Weights of a small sound classifier: 17.8M parameters, adam_atan2 at rate 0.0011.
Rows from block 9 of a small sound classifier, named by matrix and row number. Rows with one number within an expert belong to one neuron, the router's apart. Each number is 50 + 15 x the weight over its row's rms, rounded and kept within 0 to 99. All counts start at 0. After the name is the row's rms in percent of the matrix's.
After each expert's rows are labels from the 100 clips, of 14848, where the router gives the expert most weight on average: "lies over" is the class under the peak. Only what is clearly more common there than usual is listed. The data: synthesized solo parts of chorales (CocoChorales).
# router: router (model.blocks.9.mlp.router.weight, 32x192), inputs 0-95
# up: expert up (model.blocks.9.mlp.up, 32x192x192), inputs 0-95
# down: expert down (model.blocks.9.mlp.down, 32x192x192, transposed), outputs 0-95

# expert 0
router.0 107:60 71 47 55 28 70 59 69 52 49 68 58 55 28 61 31 41 37 48 60 32 46 47 60 61 38 72 64 69 47 50 48 20 75 42 82 55 65 50 59 39 41 61 46 20 67 61 40 40 51 57 37 52 49 73 58 53 35 45 27 59 08 57 35 51 44 55 50 25 50 59 10 80 37 21 48 72 33 33 68 46 27 56 50 35 44 62 73 54 59 16 48 64 35 40 67
up.1 093:65 77 39 51 47 66 60 56 62 80 69 51 77 38 57 33 50 51 41 60 50 51 32 39 46 47 55 50 68 60 61 49 41 56 37 54 75 29 28 52 52 54 54 56 54 56 70 46 53 39 40 26 55 58 52 61 64 36 47 47 49 59 62 55 42 59 50 19 51 54 49 50 64 55 44 72 72 40 36 76 26 37 60 44 52 29 49 64 46 45 32 78 65 36 23 62
down.1 093:52 42 57 21 41 47 26 31 46 36 53 50 50 66 47 67 34 32 48 45 60 65 52 65 51 52 35 18 53 52 53 32 58 46 46 00 49 61 51 26 49 44 43 66 76 58 47 55 57 47 54 68 57 62 19 27 34 65 48 83 49 90 40 25 73 52 59 59 45 38 51 56 21 65 73 38 46 54 55 58 43 56 70 61 53 51 37 51 30 48 95 48 54 41 65 08
lies over: F5

# expert 19
router.19 098:32 39 44 62 69 56 56 79 69 75 65 55 58 70 68 23 74 67 48 69 61 45 38 52 70 74 66 75 74 67 62 55 56 47 61 58 74 38 39 63 54 62 61 59 48 63 61 40 37 37 25 34 75 60 58 76 24 46 53 26 59 61 44 72 51 53 50 39 58 39 54 65 52 58 48 69 72 42 36 70 58 58 57 44 62 47 55 43 67 70 32 65 72 49 54 59
up.0 043:45 81 59 21 62 35 30 45 45 39 35 58 32 38 67 65 45 43 54 54 55 36 73 86 23 44 47 68 42 50 30 51 67 59 53 48 49 68 71 56 52 54 55 21 60 50 34 41 46 44 44 61 55 68 55 39 51 46 51 61 53 32 48 44 59 34 61 48 40 66 70 24 51 38 52 94 29 58 50 29 51 41 48 59 50 60 32 37 65 41 54 05 43 65 65 80
down.0 110:64 71 70 36 26 59 26 48 56 39 16 28 57 56 34 51 39 23 36 56 51 48 49 48 43 38 20 31 47 43 23 25 47 66 40 44 43 66 43 37 27 52 33 55 83 53 48 67 81 48 56 57 55 34 44 38 56 55 48 70 61 65 56 20 79 46 41 70 16 50 52 53 35 57 73 51 41 48 80 25 47 37 54 39 41 65 68 73 21 39 50 41 26 46 34 52
lies over: A4

# expert 3
router.3 090:76 70 38 56 25 64 68 46 39 33 50 38 46 28 32 72 48 54 44 29 26 58 31 73 52 53 53 41 40 32 75 63 41 35 53 49 78 35 22 50 28 24 42 67 49 43 45 39 64 43 59 60 29 70 52 47 59 67 44 42 36 33 51 45 32 50 32 31 44 45 49 60 38 77 55 36 81 56 45 47 26 62 42 74 71 74 43 27 26 37 69 38 55 43 25 24
up.0 095:66 63 50 74 54 66 57 45 55 41 41 25 38 29 49 52 45 67 68 44 24 31 44 44 56 67 79 51 45 55 67 69 35 38 38 50 55 42 15 50 35 47 55 76 40 36 39 27 62 27 52 23 40 68 40 80 54 52 54 36 45 43 43 58 26 47 50 29 56 58 60 56 66 83 55 39 80 61 55 44 67 51 44 61 53 57 30 47 57 24 47 48 57 37 53 36
down.0 123:41 56 75 36 53 43 42 35 30 58 35 35 63 21 54 70 55 77 72 41 34 49 35 44 41 79 58 34 55 50 61 64 48 34 65 66 54 27 37 69 55 41 37 68 30 31 48 37 29 20 62 64 36 59 51 66 13 37 60 68 44 55 59 66 31 43 48 38 52 40 45 40 29 78 61 76 66 46 68 44 55 27 43 31 31 43 51 50 32 39 21 61 28 46 41 57
lies over: A#3; silence

# expert 29
router.29 101:61 44 59 29 32 52 40 67 62 38 81 36 59 44 38 30 42 63 66 61 45 50 41 52 70 54 70 46 28 45 37 35 75 62 38 31 73 21 40 59 21 64 50 43 44 36 71 59 59 52 49 36 76 36 71 76 62 66 09 49 49 35 30 40 54 23 32 54 43 32 68 57 51 62 58 81 64 31 76 57 45 55 56 69 75 43 41 81 51 68 44 83 42 49 41 66
up.0 089:47 93 51 32 52 55 48 51 43 51 30 48 12 63 54 61 41 75 47 66 57 40 52 41 57 47 67 58 49 52 46 35 41 76 60 59 34 60 31 48 41 60 53 65 38 37 60 52 39 08 28 48 44 26 37 45 59 32 85 57 42 50 55 51 63 48 70 71 34 79 74 31 62 19 73 58 50 59 51 61 76 10 55 31 68 67 53 38 72 43 27 26 46 26 53 48
down.0 100:11 38 74 54 56 63 43 49 63 65 38 27 63 67 49 41 67 92 45 61 45 48 53 75 66 81 35 54 67 73 35 60 55 22 68 60 63 31 45 43 51 36 13 42 79 57 38 51 64 42 33 43 68 44 67 46 57 59 25 78 59 52 53 46 38 18 41 50 48 46 77 72 57 56 58 48 79 67 70 63 30 39 40 41 66 48 54 47 33 58 51 80 37 59 60 45
lies over: A#4

# expert 27
router.27 092:44 41 44 71 32 70 43 51 36 64 77 32 49 24 28 70 38 43 42 45 31 50 33 57 68 59 34 40 60 48 52 52 43 34 37 20 86 32 57 36 68 49 30 79 49 49 17 33 49 53 55 71 70 61 22 54 62 43 46 48 59 47 40 48 33 37 30 31 65 33 49 46 70 72 52 55 42 55 48 52 38 60 56 53 59 44 43 67 36 60 78 58 45 51 29 28
up.0 028:31 32 51 38 11 86 56 64 33 42 42 74 36 72 51 45 56 42 37 29 61 43 72 49 46 63 51 66 60 38 35 50 61 51 36 64 57 67 29 71 55 57 44 25 45 57 53 66 43 56 34 48 48 38 60 57 28 45 56 35 56 63 67 47 51 28 53 71 49 74 64 55 44 34 49 76 57 51 37 27 39 50 27 42 32 42 52 55 70 44 50 47 46 23 37 57
down.0 099:51 60 67 29 54 50 81 50 58 40 32 44 40 71 57 56 53 56 63 46 67 54 55 44 42 35 61 50 53 22 46 54 43 75 60 83 54 65 42 60 26 61 61 23 24 51 51 64 20 61 40 46 36 33 62 61 33 47 69 35 43 55 73 61 64 56 81 83 50 63 58 48 11 36 62 43 52 09 43 56 47 50 49 40 52 45 58 43 56 46 49 50 56 45 37 61
lies over: A#3

# expert 24
router.24 088:49 77 60 66 66 37 54 41 33 71 33 45 28 34 60 54 61 51 61 39 37 24 63 67 41 64 69 59 52 26 46 67 43 58 53 53 24 29 69 50 51 19 29 31 21 42 26 35 31 20 64 52 36 73 31 83 43 20 72 35 44 56 85 84 53 45 53 42 52 41 47 09 37 72 36 59 47 54 48 67 70 46 71 30 40 57 63 39 40 34 53 47 60 40 65 27
up.1 061:68 43 52 42 32 69 60 67 66 24 42 65 65 53 23 40 19 63 37 54 37 65 66 35 56 62 10 45 58 60 54 40 82 59 49 57 44 34 34 59 39 54 66 50 82 39 49 72 74 39 43 44 73 47 64 23 73 52 44 44 58 53 33 37 51 27 36 46 52 67 62 72 40 63 53 66 68 55 43 23 37 74 49 66 46 52 25 71 49 58 38 57 41 41 25 43
down.1 100:60 35 61 64 43 66 62 54 60 21 42 64 55 58 42 28 30 72 65 50 19 39 60 47 50 77 47 37 51 47 40 46 47 57 52 55 37 60 31 73 24 58 61 49 82 42 46 67 59 26 52 36 59 44 65 50 57 42 35 44 35 33 25 40 48 34 34 34 34 71 57 43 53 64 44 57 67 50 56 25 71 63 27 43 34 39 34 86 40 53 52 40 26 48 39 36
lies over: silence

# expert 23
router.23 110:28 71 74 34 43 48 35 62 60 68 47 46 45 58 78 37 66 55 48 76 41 64 56 44 42 65 50 69 66 69 34 40 33 68 63 82 61 25 37 48 37 56 46 38 56 60 74 65 52 50 23 25 77 43 75 78 46 59 45 49 69 58 74 61 69 47 52 44 34 40 79 62 59 60 57 72 83 44 53 74 48 38 50 46 64 48 82 53 55 47 17 61 54 37 58 83
up.0 080:54 34 42 46 30 50 53 49 56 49 45 74 68 45 33 52 46 40 46 42 96 65 48 55 51 38 28 53 65 35 69 52 59 50 36 46 51 42 57 45 49 43 51 47 42 62 46 41 76 76 59 62 56 37 42 39 54 44 26 22 55 54 27 46 43 45 64 34 64 57 57 51 18 69 63 47 27 54 35 59 48 80 70 41 36 62 42 61 42 39 65 46 67 37 32 55
down.0 106:74 58 44 40 23 65 40 39 52 41 49 49 46 75 42 55 56 38 27 62 36 71 39 67 54 28 02 33 42 39 53 41 65 53 51 56 65 48 49 51 29 56 56 29 62 53 52 60 62 59 70 40 42 46 72 43 74 64 40 61 49 75 49 42 69 34 51 47 47 49 41 55 15 53 50 48 56 60 56 33 38 50 52 42 56 46 98 43 39 46 53 61 48 39 39 74
lies over: B4

# expert 10
router.10 105:44 54 63 47 76 25 38 47 75 60 52 44 17 62 70 75 69 66 73 62 38 35 86 49 46 69 49 61 53 64 51 61 36 47 60 68 50 34 72 47 64 49 45 42 66 66 68 54 67 40 32 42 42 62 65 59 40 77 70 71 75 77 59 64 55 69 24 34 51 30 65 54 49 50 64 54 71 50 59 56 77 54 34 59 62 53 61 36 44 46 32 58 66 78 68 60
up.0 120:57 58 26 43 72 29 34 33 62 52 33 41 28 56 60 79 63 58 65 54 45 40 60 42 40 58 38 57 12 59 71 63 41 40 48 58 37 39 63 31 50 58 47 49 72 47 68 50 72 41 36 36 16 55 68 47 46 75 69 66 48 58 40 70 36 72 33 31 55 32 65 43 37 35 57 34 70 52 48 33 60 49 39 83 84 28 31 30 29 29 51 31 70 69 63 66
down.0 119:63 37 78 32 45 35 38 37 50 43 26 67 83 61 35 60 41 19 20 42 61 61 60 69 43 48 30 37 51 55 50 21 58 55 52 39 68 60 48 30 45 45 25 34 79 58 59 77 68 72 55 58 55 41 27 33 40 65 25 67 73 74 47 44 71 39 32 42 29 41 53 66 43 70 72 71 38 60 86 31 56 56 45 51 34 56 70 54 18 53 67 46 55 40 48 64
lies over: silence

# expert 1
router.1 100:62 67 42 39 36 68 72 60 68 52 62 41 69 19 30 38 39 39 31 62 43 44 28 35 68 32 40 69 62 33 53 29 85 59 45 52 74 13 25 37 31 51 63 64 37 51 63 41 69 47 71 32 57 49 72 70 64 69 30 39 51 32 20 47 48 23 41 36 31 29 74 33 39 53 49 55 67 40 39 75 53 66 53 68 53 36 50 58 43 36 39 65 72 14 23 67
up.0 082:42 51 69 62 53 20 57 47 51 45 43 43 34 64 60 41 54 40 66 31 53 32 77 30 37 51 71 56 34 44 51 44 17 47 46 60 28 64 76 59 46 60 63 33 46 91 46 61 41 57 48 53 20 62 47 62 42 52 67 52 72 28 77 77 48 77 49 42 51 45 26 47 62 50 36 28 47 56 71 17 55 31 48 51 07 66 54 57 39 49 49 57 43 68 74 48
down.0 097:35 31 49 45 83 49 34 57 39 37 44 40 36 64 72 72 66 64 73 56 36 44 67 42 61 67 60 65 25 69 28 76 66 34 49 38 40 38 58 41 52 69 44 60 55 38 46 47 29 34 30 35 35 55 58 62 62 47 45 72 56 40 52 71 24 32 24 59 71 45 62 52 55 28 54 46 54 60 78 45 42 36 26 61 69 39 31 40 75 66 53 57 40 46 65 68
lies over: G#4

# expert 28
router.28 112:36 29 47 74 26 64 54 70 67 49 71 66 67 54 36 37 48 61 48 41 37 69 25 49 66 76 30 80 77 73 40 56 39 19 71 67 70 50 53 46 49 59 29 53 74 81 29 63 61 74 44 56 75 59 73 37 68 59 51 53 46 77 47 48 32 23 25 42 51 57 51 71 68 61 57 24 42 37 52 66 27 80 29 33 57 40 78 59 52 69 48 66 44 32 37 45
up.0 096:53 54 51 60 51 44 56 61 69 39 52 41 61 54 52 31 69 40 51 50 46 16 49 40 59 33 36 62 51 31 75 26 62 33 46 57 56 41 34 37 31 52 50 23 49 31 58 64 49 57 45 29 60 57 64 74 06 56 54 27 32 58 50 47 62 58 42 36 54 20 42 62 37 84 43 70 55 34 51 47 69 63 53 51 36 52 60 50 23 43 51 36 69 63 48 61
down.0 089:39 30 41 72 47 65 53 36 22 61 54 61 44 40 51 68 48 82 44 37 41 64 79 62 60 77 33 48 68 78 70 63 61 28 63 39 51 15 64 45 43 44 21 60 52 50 55 35 53 47 51 58 50 42 36 25 60 29 38 48 47 54 31 71 35 29 29 33 68 35 51 68 50 59 45 51 49 78 53 48 62 66 31 45 43 51 43 27 55 66 77 70 75 71 43 36
lies over: A#3

# expert 21
router.21 082:27 60 53 66 35 61 43 43 39 72 35 70 32 39 68 77 26 69 55 48 46 31 51 15 62 58 71 56 69 59 40 78 47 66 56 64 39 32 38 58 48 56 22 51 47 52 55 19 50 28 38 42 71 24 34 36 74 33 53 40 54 43 48 62 42 34 68 60 35 70 53 44 69 52 59 34 35 58 53 62 60 34 27 30 44 41 29 58 54 64 31 48 68 34 34 56
up.0 118:24 56 68 49 53 53 34 43 32 66 28 76 45 42 71 59 36 69 64 59 28 34 74 35 69 69 69 54 63 69 25 56 46 76 75 54 15 31 33 79 43 67 36 58 24 50 67 45 36 42 36 47 70 21 30 28 51 36 56 37 43 41 44 70 51 46 75 61 45 72 43 34 64 57 65 59 39 68 43 67 63 28 40 31 36 50 44 68 65 59 24 39 61 39 43 70
down.0 106:22 61 70 44 52 67 52 48 42 64 27 87 59 33 53 47 42 49 61 51 49 50 75 86 47 68 69 47 57 60 47 41 44 65 78 64 53 60 52 73 30 33 39 36 27 62 63 47 29 57 58 55 74 32 67 62 37 34 36 54 61 34 71 48 55 43 71 81 24 46 69 46 51 41 47 44 70 49 39 73 53 36 49 38 40 60 78 79 55 43 52 68 73 44 39 63
lies over: silence

# expert 16
router.16 102:40 70 57 54 89 48 30 46 25 71 44 43 30 46 67 63 61 39 51 26 57 41 50 61 46 44 74 52 57 59 75 42 38 61 52 35 69 39 53 36 48 44 43 37 33 67 39 26 19 44 56 59 76 41 30 71 31 30 56 52 64 56 66 74 64 60 77 44 38 27 36 47 54 25 37 31 54 60 53 67 42 43 72 38 71 68 42 35 41 45 51 44 70 52 70 49
up.0 073:41 42 34 64 47 69 69 76 56 46 69 48 56 39 50 47 38 67 69 35 54 64 26 47 32 48 54 66 62 35 62 85 58 29 66 79 53 65 47 49 50 47 63 72 55 63 50 38 41 49 30 39 40 64 51 44 65 36 62 21 27 54 47 50 21 40 41 44 83 57 68 61 60 64 42 45 71 34 26 52 52 63 38 32 46 37 53 48 64 57 39 57 56 69 42 38
down.0 076:56 14 43 79 58 62 65 46 37 45 48 45 65 42 45 61 34 54 63 49 44 52 54 51 65 98 54 45 49 71 68 48 26 62 40 67 63 54 56 43 36 57 54 79 99 56 62 58 54 39 31 44 44 45 21 28 40 49 50 45 26 44 38 56 36 27 41 17 41 59 44 55 63 55 47 70 62 59 05 30 65 75 55 63 37 34 36 63 65 52 62 40 38 51 56 46
lies over: A3

# expert 8
router.8 103:37 42 65 52 70 33 33 55 60 54 29 48 61 64 60 67 61 72 65 55 66 73 68 63 43 66 60 51 65 50 46 48 58 59 81 53 63 30 54 66 67 68 22 40 78 56 57 62 46 57 23 69 74 42 70 53 24 57 60 76 67 54 36 59 55 47 30 59 56 51 64 61 45 50 78 61 74 40 67 59 58 61 33 65 42 76 65 41 45 59 64 50 70 58 72 73
up.1 092:55 49 36 81 46 48 61 40 29 59 64 63 49 57 50 47 50 69 68 43 43 51 53 22 74 51 46 39 36 45 61 57 39 25 62 51 42 35 42 67 59 42 56 59 52 57 44 64 51 36 58 62 52 55 23 43 81 52 56 46 40 60 55 71 57 53 73 49 48 73 33 70 44 65 48 23 37 76 60 56 64 58 63 42 61 49 51 41 42 71 50 69 58 40 61 21
down.1 100:44 43 25 79 63 84 94 37 35 56 75 62 43 56 36 51 52 81 42 27 48 62 63 79 60 46 60 60 62 61 66 94 64 23 54 47 63 25 47 58 44 26 59 44 45 21 49 21 27 36 65 52 47 47 65 51 70 31 56 26 28 46 55 64 45 44 74 49 68 37 38 49 52 39 13 59 58 58 28 57 55 52 49 58 58 57 45 43 69 63 63 85 52 60 20 41
lies over: G#4

# expert 25
router.25 079:76 37 45 61 53 39 55 42 30 42 78 49 41 43 27 44 48 37 29 57 35 70 34 63 59 58 53 53 31 54 45 54 37 41 32 43 27 54 56 43 62 31 75 52 52 56 36 45 65 85 71 50 45 80 44 68 70 61 30 60 41 21 21 46 25 78 45 37 58 37 41 61 50 69 21 43 51 52 43 36 30 75 67 82 64 68 15 42 35 53 57 77 36 51 71 45
up.1 108:72 49 54 68 59 30 61 17 26 35 46 46 28 43 39 68 45 42 64 32 40 42 67 66 47 54 66 42 25 30 43 58 33 34 62 33 18 71 62 41 55 38 38 54 52 49 18 51 44 56 64 77 09 77 36 51 69 52 50 78 52 42 55 52 53 60 46 49 46 45 86 32 37 64 50 42 44 65 83 30 49 60 45 66 58 83 35 43 31 29 70 59 27 48 71 21
down.1 111:30 41 66 40 40 47 57 30 33 49 57 63 36 56 35 45 63 48 28 39 47 71 51 68 72 67 35 26 71 38 25 34 33 41 69 56 67 54 24 57 37 40 15 41 62 45 26 59 43 67 76 62 74 46 55 65 38 46 58 74 45 74 63 59 62 30 53 69 41 44 30 69 22 46 60 64 37 43 68 41 55 50 46 31 66 48 74 42 39 62 53 52 37 28 40 22
lies over: silence

# expert 18
router.18 093:69 51 42 60 30 73 55 73 59 32 60 50 49 27 26 48 32 29 36 27 56 34 33 27 58 27 28 51 51 42 60 40 48 55 30 70 59 75 32 36 19 70 78 56 59 52 23 57 71 65 65 53 37 56 40 17 57 66 51 21 65 18 46 27 66 23 29 50 43 54 21 39 52 64 28 50 33 29 41 33 55 63 49 54 25 36 30 75 49 44 59 40 47 41 44 61
up.0 102:57 40 33 08 53 41 39 81 84 43 60 36 42 63 53 57 39 44 60 52 61 44 40 33 41 45 71 49 32 48 12 52 58 59 41 60 49 56 42 46 33 59 54 67 67 48 32 66 77 55 32 47 39 66 54 50 89 68 54 47 67 45 42 35 38 45 38 63 48 60 90 38 84 38 64 33 51 22 60 50 30 49 46 68 70 39 37 72 67 53 39 47 17 46 60 69
down.0 082:10 49 79 61 25 40 49 42 31 59 63 43 60 33 55 75 99 76 66 31 52 52 40 76 66 58 58 49 57 46 62 61 53 44 98 46 66 34 56 58 58 37 20 45 59 54 50 50 58 47 43 59 20 60 61 28 30 59 54 59 43 88 48 49 40 63 22 60 60 48 51 47 44 79 72 51 69 38 58 47 50 63 48 25 56 68 50 46 44 63 61 50 74 36 40 36
lies over: silence

# expert 5
router.5 116:34 27 48 44 54 44 72 57 39 62 66 77 55 40 40 72 69 33 36 54 55 53 60 60 83 39 31 60 56 73 67 70 46 40 63 55 59 54 59 46 80 25 43 55 60 56 48 44 70 69 67 66 32 65 66 21 57 55 56 64 63 63 37 48 55 62 28 43 79 32 49 52 48 43 63 55 11 65 44 53 41 64 34 73 47 59 53 36 48 60 66 75 51 82 39 46
up.0 081:51 48 75 72 70 41 57 65 67 32 41 34 53 57 68 35 53 57 70 68 36 61 48 52 51 50 74 33 39 30 22 36 40 68 64 56 29 61 57 70 48 58 63 34 53 44 42 80 13 38 57 17 51 56 50 64 42 42 51 48 42 37 72 51 64 40 53 78 43 65 52 43 48 48 46 54 68 44 75 60 68 34 57 41 47 71 58 64 46 51 08 30 48 44 74 45
down.0 074:32 61 57 36 58 58 56 51 52 72 53 46 70 44 40 39 57 65 51 28 56 62 70 35 49 54 70 46 51 38 69 65 43 61 58 49 59 54 34 81 52 26 46 37 21 74 72 54 37 51 56 59 44 42 53 71 43 43 50 40 62 73 85 58 51 60 69 64 57 50 57 63 53 42 53 48 66 30 47 81 54 22 55 36 08 56 74 53 51 27 03 62 61 66 33 41
lies over: silence